From a checkpoint of a small sound classifier.
Data: trained on short read English sentences (LibriTTS-R), 109.1 epochs.
Rows from block 4 of a small sound classifier, named by matrix and row number. Rows with one number belong to one channel. Each number is 128 + 24 x the weight over its row's rms, rounded and kept within 0 to 255. All counts start at 0. Numbers have three digits each.
After each channel's rows are labels from the 100 clips, of 14848, where the channel reaches its highest value: "strongest on" is what is common among them. Only what is clearly more common there than usual is listed. The data: short read English sentences (LibriTTS-R).
# convs0: first 3x3 conv (model.blocks.4.convs.0.weight, 240x240x3x3, each kernel summed), inputs 0-119
# convs1: second 3x3 conv (model.blocks.4.convs.1.weight, 240x240x3x3, transposed, each kernel summed), outputs 0-119

convs0.99:159113112122150117110134117127115144203090114145119138145108109110136135137110092082116159090119150125124131137094116119153117125086156120120134112126157123152087134122127137111139126111117132130104170111116074093118102102105125103139164080180119101142114104126133105130105100109097120094162100121120129100145153101129160120128104115106077083129149108130104115
convs1.99:122105084103165096137135108118122140153123137106093120093133128132153163123129107134097118117134136099116118207113115096116112126152104094124115149151133160169111132140122102157131162170132194092130176102151149151151154108158120111116157101122188103131163097147165130115135107153109111169107145100118109114125120122108117142111121107108163137116148172113124138
strongest on: voice: male

convs0.8:122125134131150105211088137098139131153088151151133124132107150093160183195122122125111146155133126120107140137146103120089104118137100153105101109150117103108122157118135126153129116092092146115104091108142103086104116138145122118119084119148114151124142091107122140105095096099136123088111149092109111086126149131108123148125111114106135180097141111116128145
convs1.8:152116084152144150126123136106156178173153139132109108158126151162094132145157097136156119090076131164114103163137127115127106119128151108103129117137129144165120132112113141105126079126145174091138131142158130135142108152195121084129147119135121152153143112150104145112129103107109121162119146112114110130114141108129152130106133135138077163142126153132115142
strongest on: voice: male

convs0.172:113152122096131135145168121119167107118150117124126168119120116147178123125127106174130110117130098133144122129163156094102141116141143137152138111164148124104080124149142164135128105141112123150110144123097131117163139115150153111160150136116127136096141089105107137113116143134142104135136074121118119120115095200133160129135119134129148105125130090140187096
convs1.172:121107146119102108133156121163136145114096093140125113116136183104128117070103149141133088128124096096143121166127104101147142132115102126154101116160143120172121143074101137124123166114103151089115157116166087126101093125106165108165135156093126149110150130113134102149116092110105083095087142167132141132126110142120120137133129104140114086142119091177116107
strongest on: voice: male

convs0.74:161127115145155099130100108132168139111106161105094106165116119116150134152118156099096106099158132137065167123149130126110177119098097136127114120109127147091098132120146165159067111170148116121116155108124140146139083129124141100124150131129146143106135086165149120138153152135111127090120140139118163135147164161069134115118138113150161135162101136142101092
convs1.74:135130124156147165134137125123128091133124106162175166162105125111122115132096091132139204106107171125120127127137132089140126114111171124089085150134127165118116140131139096151131107111130117115063115170117072129144136131157142112066115090109114136144132168110122111129088099127150139136107106115152077163117110157127155128119110139099113152113109096118109158
strongest on: voice: male

convs0.44:153126137128119108101133102120185086161078133153078116133134115135086102166154094112140142144133079131127120104118144098118139149107120137158111127116125115159125096167124113150103123135112187108107120152092129133091109101187095135130151090124136131119134096155125079116128120129111118140110128127099110148137119126122090129104113122146101148139110137085112142
convs1.44:126149082200156150155112137130097129127180119118158103123171132143147125066157110122172117119146144148125120139127118169108111094106148121059086128110126109137100144109169140130141118154103148120191143089148122089140136146124123129139131147121126100102121181114145157130155124078121142091114115094135119112116128129126150116104135126077183157114174116112137152
strongest on: voice: male

convs0.190:072106142118142135072140094115149106189092142108137182113151130084124117146134165112121100132132147144120113130135142131095105175145134124095151137124121151161088143171083154096095133211109146160115133108168146143103147105139148085134104128118134108124152090159161168090138111134112108132151116122099151151116115123159123136130124119154120068123157132095158108
convs1.190:147135146130175101116124142148135161119092125176117113143122112132112140113087114135139132107123147139129196110131138139125108126134133164131120127148119160124140116164163156118170134159144113127154124125154133154127131145078109104108126162125134146098110093106153123113078119087130095083122123086116114117119128130116125096087100119179129144085094143139144138
strongest on: voice: female

convs0.13:130092112113121133151112161117147127135142137101130140163133061115119129106089124114133154117084115131133147129130133137118146117101100144154123103111122114127083101126093123126137113127108115136113127075146158117075099097092104131117144107121148118131120157120119110163132107127112126138149121149041129107136142137167113131110162101165129067139129095114098141
convs1.13:092139112150106154183170159127124167141126104108121091165130134136126103085188132125122141155132178146171135096165120120139135134135163132097138144101098128145149164093155175134129129116116118115140124170123114107149106116153158108154117154112138147093116137137104155129157121139115111091154151131122127100134117145140113102162107160098152092065153150137124108
strongest on: voice: male

convs0.62:130135136105083144119129119127161143163106144164084113124137154137112160142150061132116104145111178136154115152108163153158154133145124155154137146127128162151166115108115107093190135120124155104115096115131128117124138100115084161120143129099124121157125095135149149096120128135050144151149165101137144131101110124141103148140162148137102130095139094120092125
convs1.62:117169110096108123125086125158047117125149118129132140056151112141076130132087177136070150117118129119124120147112096121123121163105141111161111154134126118102118126122088111156120109129119136120134110165115121146180149113129129121127141104116135109096105126151163119111161121117128127152143094146102113118129145121122132102134143140178126133132131146127172127
strongest on: voice: female

convs0.213:126108149102144132146112134118129115142120143107145158141136145131132157108129109114102144127109090144099134108174141134105093148107158146122138148132122153109106104129123154129124140120123092123127126129138122119131157162097116111126145117134097125080158120141077102119117082133117145099126103125124106093076165138164148116135106135108125101141113117117140125
convs1.213:133136118138154114182123134157120139131126122147102160174141170129176136139107089099162132082091168126133118148126163110108126089137165113097144173109137144134133128079167120102125167092099147125153105119129111116117128170113129131160123101136124075165102111106141124098132126143148100154125147139110108137116108149080177136135104117122133134090083109131107146
strongest on: voice: male

convs0.208:139145136112145119122146092138133121121131115141126152115119131177108158148120100096119094157088121125109105095124139140128087130130159129124108145175105128126109127074107061152112088112131185130149104121133122121126144111159163126099082093113174154153134122128093125099144143118107114148165094131116117131137105120086129125119163147112135189158142114140111123
convs1.208:124098125115107122140107140129096139138114098143116105106168133068128130172121157134143125139118098111137192140120098104143138110082075103105125034124094115108114127134113130094105118174103125086116137087131111134093135156123150107130119109147129112088115121130108122148110098126121138101126123136104113141099126144183137120109166129097092087114158137108130145
strongest on: voice: male

convs0.121:133126145139117131170140129110130108138131144153100092136087098103148108180159104111116123139139153136137142151138151143139116128119087102120125101092133103163117150092141124167128134127109126135111124116126133126111111116169162101099094126107130125097140115126103128082111170124177115101141114161113128093129099136110104127161119104108178202112133111175160095
convs1.121:135147132153101132107118126150129110147141151120123135147146111122125146161153109125172132188098123147156137070126113122111137154125110100132119108166130114132140119129104132111134119129157166114115133134148178156151130149114175096137142137107089108143137120116124102132091108128110139116140105125142126137108146136133153064171174112124098196125145102169108160
strongest on: voice: male

convs0.209:098125105149123162138119130146163165109090172091160095159136109111152138105115120133176106148166165147156154141139130146142163121142130145144129134115116140158091155116120156165100112140130099148106149149140123111143113124169180129093091149103128118131134094144110164128123143091109140070169150171109080108143174148106183087135127129154149119116116138100121120
convs1.209:135163120122116123114150124104142138077111113142080097120121133150137117180127143131132118109089115118111131115140105160133120136132133114112131110164127140140082117147086113139134103140177102114129110180087132111132112137140078112137128086151095164117122179141114101130111123136153147135103132105132113079154100075146100109116109172149091148139098109131095150
strongest on: voice: female

convs0.125:123111185125125119118128111098185137143176139172109147124147094126143127142131164146153068105141126174155126115132104153147102136086120135128115109141153143136106151148113140108096156155135100137110145118139154115173160132142125156104095099095139157118131103129112155090118123144137162112103125137160131139100154131111154145147183129125145104079143168151125140
convs1.125:128112161145144121108125150144116129151151153196123089127114127120097129134057137159166120149127129121079113146092104116114112124141126138113162135090124108100103103120087134110161080074113138157126132136117108187145173089137116088125108153159094119139132074135134114129059142080135118113133120114131115109134089102111142134107130092167112171152116133131113107
strongest on: voice: female

convs0.101:133124144114113068141109092127094142136109154147091144107119107122141149134139106123106137148123082120109130155135108085134141132115137128108086126172126086098111098072096108090152119110111121110095120079148104098091121149114147109148146107169134125104078105109137119121093120122121121105102129134161117120128154099098165132124116141073107123143141136129113091
convs1.101:132156101129124151152117147121126150122145117136097112126098109121096112113195137125139134105110124103081136154114116153126120141100134111108167107139112133152116142114102153104097098164109189135101146113141135142102140165151117122152145143082151163113128144182111073183163114101118152142077148113108104093112141176164161119097115114102134186133114155150122154
strongest on: voice: male