Rows from block 3 of a small sound classifier, named by matrix and row number. Rows with one number belong to one channel. Each number is 128 + 32 x the weight over its row's rms, rounded and kept within 0 to 255. All counts start at 0. Numbers have three digits each.
After each channel's rows are labels from the 100 clips, of 14848, where the channel reaches its highest value: "responds to" is what is common among them; "band" is the frequency band that holds the peak. Only what is clearly more common there than usual is listed. The data: short read English sentences (LibriTTS-R). In brackets: how many of the 100.
# convs0: first 3x3 conv (model.blocks.3.convs.0.weight, 240x240x3x3, each kernel summed), inputs 80-159
# convs1: second 3x3 conv (model.blocks.3.convs.1.weight, 240x240x3x3, transposed, each kernel summed), outputs 80-159

convs0.11:109102111157126045118129122148125106121131126106111111128125171126120101196131169124215129143139139159123118131066118110194133146058147073137106092118059194160143126109118157117124138088130107130105129136121154092133152116248152171088174111
convs1.11:111115137114154152098087123163094139112075171082138157182113104165099095157086146110063095125095098163040169134174086122068109106141157075120140124179115072093139098139158108113132132125134119139158138072125112104112174144101131114148164178
responds to: voice: male (89)
band: 1000 to 2000 Hz (84)

convs0.190:114120133139109161063075178102090128163136136074080136083090132148160188108093136106192113160092106103130120125133150112164182139128165093095122175100181080129117054120071124072086128120152142110132122115111115127103095136082128118124109116
convs1.190:164140102102127080170133136113131133141072150104115109136201096154098131124137178181139147122149157142107120115098067143094132110192101117151120144162174110159168100167168151124146097097130147137135120140127094098110188127128164183147125116
responds to: voice: female (100)
band: 2000 to 4000 Hz (100)

convs0.130:067121134155119149167150154111167147090090099069089168212131108127102103140176151121112111102113138142123105112157083154079106118090110130126136174110107125103182086157152194091084148138080187108152114147129137139109090156079135171110156141
convs1.130:132197157151092110120106179139145176165122140128125166116120151179141113114039128143045083085116144129130151113148125112087142094111098138133126097127154110090062172106084118150106146118131100108152113129163109131120217105145135133097136135
responds to: voice: female (100)
band: 1000 to 2000 Hz (100)

convs0.149:099165104149124123143107121098136131113193133145126104157088171108158137198124127125119094128125182109125113135100158127140185142122109117183119180101188170132074103155073084159086182125138114163149103143125131129098118128152126084145133170
convs1.149:112072113108153077165113101128151091106100100098130139125032056202111143115143130126171100131116090119099151086139055100124120124097134129160071132170107082084147136112099156147146060107168180159091107072091072109119088120105143147106165155
responds to: voice: male (98)
band: 1000 to 2000 Hz (100)

convs0.225:149156074130108081062174146115129110135112159086110097128072088095118120078185143134141112171099157013136134168120180080135105119155142093124128090087098129034059085115135211068141169061133146156160123124092113119109118113143147142143099090
convs1.225:101178145130127132118194101112118166146165084177086133101103158119169181108098066108123122117150116140065156113138128194188110101104137123160224129100086138198157096152125114107146105136117109150088127065143097179106089129058177150119128160
responds to: voice: male (100)
band: 250 to 500 Hz (100)

convs0.82:184106149116112105125083166138118129152115114186134109151253133096155112117126150116097122164104151098105131159101155118223138122104113087148153117080126068157152152127141148113127167131129138124109173097167126154176069141092160074157156133
convs1.82:083118156101113114141125146092102131143152125068050118109085150124070100153087130118119124138120076105120153083133181079150105110144166106109090129149150136065197093157103204096082092145071144122064106124131142145042125102118080190108134162
responds to: voice: male (91)
band: 2000 to 4000 Hz (76)

convs0.183:141094058134124083056114081106138128150118128070127178127150111091158118076157144121132155099087103053134161107074094080154082101157108122156159111119052205145183091156089094070097111090161084135143178153091088092102163129114149155127133124
convs1.183:091174093147139157155102130135161186139109158162118097124143155130108147127133105068102181098077149172130124152110107108146175154207142164155134190131146081165120135143097158175137137134094117079113202139129097121138167144162129097131094192
responds to: voice: male (97)
band: 1000 to 2000 Hz (99)

convs0.164:075146086130118131128131184080152099125164093085131165159116105138181118152124147103135154095157121143119178155110141109091070159125171188097171136119158129112130158062075104110119143112156117094113133065170119136122143143161080134104097165
convs1.164:099106143133065057167154144155104138150125108104105161087085167104101125065120095133160100114110150103053154161061095114200146166113157176139091144115188170149135112139085180102101124119125124113112134190124142189127089113068117140091091101
responds to: voice: male (94)
band: 1000 to 2000 Hz (92)

convs0.113:138102168113108152103127137136145168084067133110058113152204128113122131073143138097131088069120095098094109130169092137098089135126104159111161090062104114104126144144087136102100154116124122093130106126084143068147169145068134144085098181
convs1.113:125154105098149063168199129164107135117126129158145093102128139095124109133135133146146152124109152137139133098102192087179121112145126140154054144206182130172186122078136114120121112103101132073113089148111137171131112127134101168152170101
responds to: voice: male (75)
band: 2000 to 4000 Hz (71)

convs0.28:076079128111116113135115123135082108129109118120163142135089097150108097119101141155166103105063107114106088135175093129112152120089130052143145123099159128107152089036079098118162128105125155081152170121099155167170060121110140083113070170
convs1.28:115150111092085150109118119131153136142130101115090153097185129141170167121117163095073124167062104074112103104167099146106066152086150125153102150148131134138127111078154115203081134126054156165102091200124120156121145157108100126114139138
responds to: voice: male (88)
band: 1000 to 2000 Hz (80)

convs0.222:111183145086095133110114117080104141131117150152106099163162188108090120077169153106105164145188168091180141095099085100198096110145066152108107129099076152112128110098159147175136142075107135187136105046117134122124160160159145095150158116
convs1.222:103112128115154171089102165152185158113102074101141122163103094133125047185062103106096127145135086131099101089097205105091127137123136162094120062133157132115097131073104131172070099141122138071149170107182149142144088141160070109116149098
responds to: voice: male (94)
band: 1000 to 2000 Hz (94)

convs0.52:121066106165125113177128138154111123102090136079053125108083116110119097163104071098132153122139172093168165134095112110102119084113174080135130098084077144108105124046140152117126115090115147078121090164105106127073112089154122054157087142
convs1.52:161158031181140124099172117103089085158165084128111101119142140107122109155149130156128092114101146108119131139158123174190121122125129108150072147102163086118092139118077105093130132166129108075137085142195126171128155152094141129159178182
responds to: voice: male (84)
band: 250 to 500 Hz (56)

convs0.55:175142077117124116129178106133155141103129121095148201140125083104135170127177130143103112096150097085093126164162095166114137131075106165171120098158157117084065055128173095080165107136157134120064126136127115145103110123085129115135153123
convs1.55:101142124091118113162124115143074147149156149165163108152164121151151162080147120107102125152112155095168078115191151112120171094193135116171128107041092169139157149138137137103138139125136113171146143116129148065101163146166160179165130112
responds to: voice: female (92)
band: 2000 to 4000 Hz (52)

convs0.105:114102109163101135139150135136142135141121139115105119117120158096172107094095214115203126145102122137195162152103093152138097146133081181090159113139025112080133086182095169154124161091147139063124172142092117092136147152071177134209243144
convs1.105:089143118155126125132126112110132119107105153173062177101123152165095106130136067124132114149102183140105086161167143103086116178151156086095146151124150145171131160102121129110132120165121158137082128063110129094101149073129085146084082061
responds to: voice: male (95)
band: 1000 to 2000 Hz (94)

convs0.110:141110070146143072117117054162139137136166157125122078121126143093167199196100176157113104096152100102113130146157030131113112108126074108020100177040160140121057135135147065102098154164156089170145090139108103151111124095145142140147111170
convs1.110:134127086156111139160177124155094110139150165084066113108075164077134161124148117085100128114097134163155110089115114127152177107158165161120160118087109118133142079128134157060146142134107127170090236190160112126161128140061111130131090088
responds to: voice: female (93)
band: 1000 to 2000 Hz (50)

convs0.114:151078130091092113142091118153111099107107123124159129125088078111109131063131113106132100110078136091124064118159151084118117138159130121152073123142090160154180098137115089109113156129143137061109172117124123101139172067119135151066119120
convs1.114:120123127164095106116182047174127160126140109129087115130148130082147111095098155095165170155077098079143162170119087122114105151082157124071199129103143157138106144106084157119155146173163105114126162124159084091129126168114201108128127145
responds to: voice: female (85)
band: 2000 to 4000 Hz (85)

convs0.136:142163031126134141132145154179177164163175135089154120164131119117096135120150142135131144085142128194116127139117110157080159098124049199124127132063105153147073186124092109120152080118172115124089137158137139135089144140090114099200099111
convs1.136:105118149132094120122168112147101120088106115132098100153130090128065142129095135160106131041078122179142094136148111158103064119083147134121109119104080122076099103097163128129128094103148156162140116130058154147200074088116073181146136104
responds to: voice: male (96)
band: 1000 to 2000 Hz (94)

convs0.141:153179092162145159135106102081165141111114100143132147105156068058151119176138158111126130088122148129124190120155091167136155130090124096136145101121155100219076114166094111148135217141118106079108100143120155155154120102104179147173135166
convs1.141:102135103125088108147113173134105078084155166153116113125120135124108122128154121174130133097132157100125041065160154092095109179164155123149151129092096072112109116146170192061145065153126086153145113120072106201110126082105128129096086079
responds to: voice: male (79)
band: 250 to 500 Hz (78)

convs0.212:152138130159068105138142111090107093168117138128235130149151134143180147083115189159099174166181120126096155079181114120133136119145109133122128169104134114129147038133120163222164124125177077111209093138105170154134201152099136124177159147
convs1.212:113108159157156123128145116113124130096127163120095082136120077107168074159173151147113097121112020134110106118147137090151091133119086105099102105141067149074061116115145147147150083076094122142053159117090107149101111109124133115149155115
responds to: voice: male (84)
band: 250 to 500 Hz (58)

convs0.24:149092128109127139153130098091134150083172102121140108171149156128061152092093075096087129096127090175144072086086108127146084090052128153150128110104144139130171112099122128125084049185141183120122110121135097115167151123160131099140135156
convs1.24:113141121133169149096078189097133122158092102114098147129105102160081108096107161185110108091188112180104113076133156075090109122137132088052128107140084128144100105129195083088111161112139169127162092106108118157101090152116158134060135165
responds to: voice: male (87)
band: 1000 to 2000 Hz (69)

convs0.59:149132166121155175089154081166158091125094106164179141172147146099047128135182153121173108149132141101116181158172072160143161128135104126090112127097133095047114165132151139097160102101141142146136160101146124154113154125211128160134168110
convs1.59:123119109072089166155083197148179099119092130111124120150109140134127121167098112145099137115116126071077084118101108155095151066136108134114127099140129140069155095104138074185182082093119079063122167104155192141142115161118066115109080144
responds to: voice: male (93)
band: 1000 to 2000 Hz (95)

convs0.158:131159084145144159134144133125128137155199119181130124150187130113104147140170133133095164089093151129133114201173079161173131119102086112163181104078125120149087152156088124116120114124153163078137108148124128160125163143095147169039144124
convs1.158:093124114150090138160102122131134136140163139101135122088056102108096150100141144135163068165129054165147084118168113150062056195093094087109092102104109108097123135143131092135123102103110123202097006158108141137122076109071168140158125092
responds to: voice: male (74)
band: 1000 to 2000 Hz (72)

convs0.217:143179118105151129152088187084160110123168159173178167155165084138095090110125143122131060082118103146136100187094118157207094111153129116168159103115132129133083103131141140163135121090105144111123179101119136149099067099078130091047107123
convs1.217:123101122157083119116073151096139115132080131075118128166104135112132104155119152141176091091163151144101106096141164163107130159114133161125133103158110114087103098176196117133124130092132081125127080136105077124147156168105173138166136128
responds to: voice: female (93)
band: 2000 to 4000 Hz (93)

convs0.145:097132081129162155122107085127090102123122129123107151194165092112144196186135135140126130033117153123139132105094100127171139128186163125101120102110134160165128124127106070125097175178126082132119163091155145136110145111178138051164164147
convs1.145:159132124087152070154087115166149103130146101081142098058092165061061150119133158155081129130109118145172101135057080142048167145143085136139164134125142113145100121129109110127139107157111150123112110137147143169132068133119152079152085119
responds to: voice: female (100)
band: 1000 to 2000 Hz (93)

convs0.196:103216106097093100137118132150148153160138121105108140124105172145182102164156076140147133148133143149143084132139162161151119092221142118180107189217067183120169139122126167191138179085127148134075088193157151135135141120148150122120185147
convs1.196:155099147136100138073056045155117087123091158123121154143071153068077113158096083103114093093086110125100175107137147117109133164085113171063175069101092095071083118078127120067173107101110197181182123145133167126164112142085078076083099119
responds to: voice: male (95)
band: 250 to 500 Hz (95)

convs0.218:150071146114137163118093123138122156110080136113176136094108178122126145082115155153144126083127073174146106102132084110132150127123141106125101127125097142157085138146097072159129098108132115200110139127122127102094117144128098103148129126
convs1.218:130113078088135204114111143136075156146145100157120114082120148145093137099133119114089138082078154151135125134151141125112095107131136129130120116147124091123105122141171078178087112097116161094116144146086068156134110139113124115135137094
responds to: voice: male (93)
band: 1000 to 2000 Hz (92)

convs0.228:136179152124139137134131086146114097086100186105103091143177107110104128113140041134160065107092095091068103138060165156134122115134128130075104089124105108104159173126068130088121151156120128150114208074137091105132142126096131101083116135
convs1.228:127120094173180159190182118203118113130096108142117110126084152149131139130137120089117122118176114134142129220167133117148105162113138076162103142136088157169110188131165112169176117186102001138080115130137138130116144167124109140109120124
responds to: voice: male (96)
band: 250 to 500 Hz (98)

convs0.174:064157192132198082117068166079100158137098124128102124129193145160106085090069132089133135123093091185134125124095091182116144161160151116151128120157179137128139223081129152070114142184143131168118110117121125106120081127133145098059150137
convs1.174:122066145155145118157147099121132178151115146070163112106132131122090112196105096112111097140154101169076072134152153132186084118053086125173119126177168111071146092121128144171132102102091123052076071145126166114168130145154171124123128124
responds to: voice: male (79)
band: 1000 to 2000 Hz (79)

convs0.122:100119107110087114093139183107099103134167120099169126111067110128125140145150109145110084151083142135127164164106102115140150163169082077193144122103092218094071078129120127091146121108095137090133162105091126145077113102163114110166160129
convs1.122:105168148130091163140124105136090129124021132108120152164118109121084094113086155113188161133146136069107094143124063145129140129153133198122136137067121117095166159141126098104147182141114177124095156170171154096080135159143152112136082125
responds to: voice: female (100)
band: 1000 to 2000 Hz (100)

convs0.143:099097141151144088206154120095149155097138122122158142133167156133167121117092153145102164102130073077132092125086137163149115101111224083118122140161098157123255100206135168128146138178101129078139164159111116176138109141102107183084116143
convs1.143:070129210101108131119136083113155156063127066110052165101067188096090115126055125163091110156045154078134141107099154129178122131054173183087138161088156146112153097093165141169122113119089172110096168141111119120077084118132128082160097135
responds to: voice: male (94)
band: 1000 to 2000 Hz (52)

convs0.19:158076152120168108117120176108147137131141144065119102114119091109161129204117111120120136118096097178094111121158156093106147130146136076115108106158134165128136111137091150112114125140082125121111113182108104131086071128172211114159134191
convs1.19:154091240120077154123114091144132097157100089117143156095163143114144084158106123191121156199090159073137055120191089107096128136118140137103184085154127053105169150117124182149102121175113129196131115109139141135073146083111158120093137129
responds to: voice: male (100)
band: 1000 to 2000 Hz (98)

convs0.112:087134195135079111097111075094126128127081135092102161133130134097151076181076096099170122197153133163121095106158070155100124124157135164148105139159127148131139075135058085152099164154117090092172135064143142104176161124066115165156124123
convs1.112:137108162120150124140157130101127109122114125108144122086154110156140087085118113112190125064049123187137175104102134198154162144113106161116159142147092073153137140144228157125133177159121096143114168135115108211094118152170169106093138139
responds to: voice: male (86)
band: 1000 to 2000 Hz (74)

convs0.8:112073231130145114151104057104106125129000099126089119141204135108111175126122106095138166205147107092111067126118140109144123106148184157132116038157068131086232142117100079126120151157114108081111161144106093129131093085093140153074141130
convs1.8:053120227120073188097134082138103101162184190114097182098159181105108115132111135100113115160087137114134136138140135129112107149099160117108131158143101205115197168128146147195135128080088105142118152080122122125111158096125129164113129149
responds to: voice: male (96)
band: 2000 to 4000 Hz (83)

convs0.94:085055187138158144130108128210173152146107155090098095139132149170188123115136103154145105168052091163143107134145154120146166100101183086111136153207167131142124050146163129095119131099108167194123164125126178143194178144144085131111118113
convs1.94:116137171133069169133129170105125147155169167150098086146138121118111202141066144120133131147115118135089119090128141107201092162117130162151150124189119125114169134108153178173087158166085151097148074094093130152146103061063087101107164093
responds to: voice: male (89)
band: 1000 to 2000 Hz (92)

convs0.40:123139137102157131078101151123128124150165111162127157107078155132154132092120176114168169158100137212079137114121157160083138129100138123110155143106064093126067082145121124123115098183137135178139094087132199093077122157042125136056139116
convs1.40:111134203166136073175081160154134110104099134116123090169073101166045129132148153102070114101142152159157089078146114185160104108092099122137111149134155132064089144135132143154091136077172214124151092102124145151231176081114153120142144069
responds to: voice: male (94)
band: 250 to 500 Hz (76)

convs0.46:103147160115118086123148131109094109130115097119117145137105175097131118154177133140101128161150159106053129115057101084102108124171165132100128172107114139142130130117135153077122060090068103162108113160105116080152080081167120095114139102
convs1.46:139097155135141127127090182157144130089148061100069120149139141128087126216089109102147079182076115141121068122165091120178117089100165149127121125183188153103111128131127133193123108183164123089143189132154146147153104160139137093099083136
responds to: voice: male (100)
band: 1000 to 2000 Hz (100)

convs0.230:149095082160143165132103114117121158146099088149169118125128099118137113060142170107099148069136070064150147148154074146142034124127108148090132076142064136093110166115118134131106026097137116112130187122124097100101114147059136136236108083
convs1.230:093184123144072136088095120100148174150142134124110092129136108191136129152144142117131181155130145104145162183087173109129155155161089095135116128110094056161101136101096137158078099184112125106119168096089116103099122103167130109160130128
responds to: voice: male (100)
band: 250 to 500 Hz (96)

convs0.178:154118146170124136118117114235169123148078131074152114163169148117161163141089139108158125216159102136124167136109093160174176123099071144091166051137172086130087150101151095120172137074132084055200113123160114106149090140050130139154130095
convs1.178:131148099124115156125152109032057145100148143125147105112114158120093112133134064160159160088130115106109113151138165091112098123145135141076077182184143166097148147098075176184028126158091176125066088083075210131175100116095088111113138079
responds to: voice: male (90)
band: 2000 to 4000 Hz (90)

convs0.184:114064104138094112075135090109116130101039131111163099098126058138123184151124151078057131060078089092105120150122109108061120130106105105137153138102100109058082089116132109129077051160107104094101110114120111130123109132092142134134138056
convs1.184:178220133127144128129142138127122116174159138187108176138123140131095191067158159166126144150097144161180118179172167146113180135152077140114137146120114169180128158117141145079114139084137151088104131117115097114101147129168085161176101145
responds to: voice: female (99)
band: 1000 to 2000 Hz (95)

convs0.201:104113137112107150122134170114154140143121086100104117121047128141089077160046061147117078139170206074113135072121134142120181121053155119109127109124142142094130065091228163063124231162107165133145102141162133126153123136117113126090133144
convs1.201:124124137144152090124219122165121090087149134043085140160104160141163157173162140162144082188134154128124179066213038132154113110123180138148113145128162157130143128144106209088118131076091132129157071137100126100119152099134112109110107187
responds to: voice: male (97)
band: 1000 to 2000 Hz (97)

convs0.159:167184097163091186144159115132103119155117125100185055167095099111140144081119159109129110166164128170106140109089117139147167146117096087125126129086123107117068124122134104139098118165167113108156133101138167086147206145118147123136125126
convs1.159:103090037091132116095091171128143128140107144073112102145159118141117125092167120101126144116172154069095167036115110113098132107134106126076143105074106164201086164118060089107170134112172102157097121086103124157170108126137079101116101157
responds to: voice: male (85)
band: 1000 to 2000 Hz (54)

convs0.137:095132148127096109104122128149166192150154128122175161143176151149136105160178116125100143139112163089128053171136155104113198105151125130165153109096139158102083137204117095060172184135180117129123159131079099103097168174118120147112112157
convs1.137:150134103159115109125121108121102132098131168090092155133140130178095105147162094088143141046139132133162096140165122116124140120063090155116111107112129156127091151130111194127101054123084124118153125092156154104153156153135164186166176152
responds to: voice: female (86)
band: 2000 to 4000 Hz (81)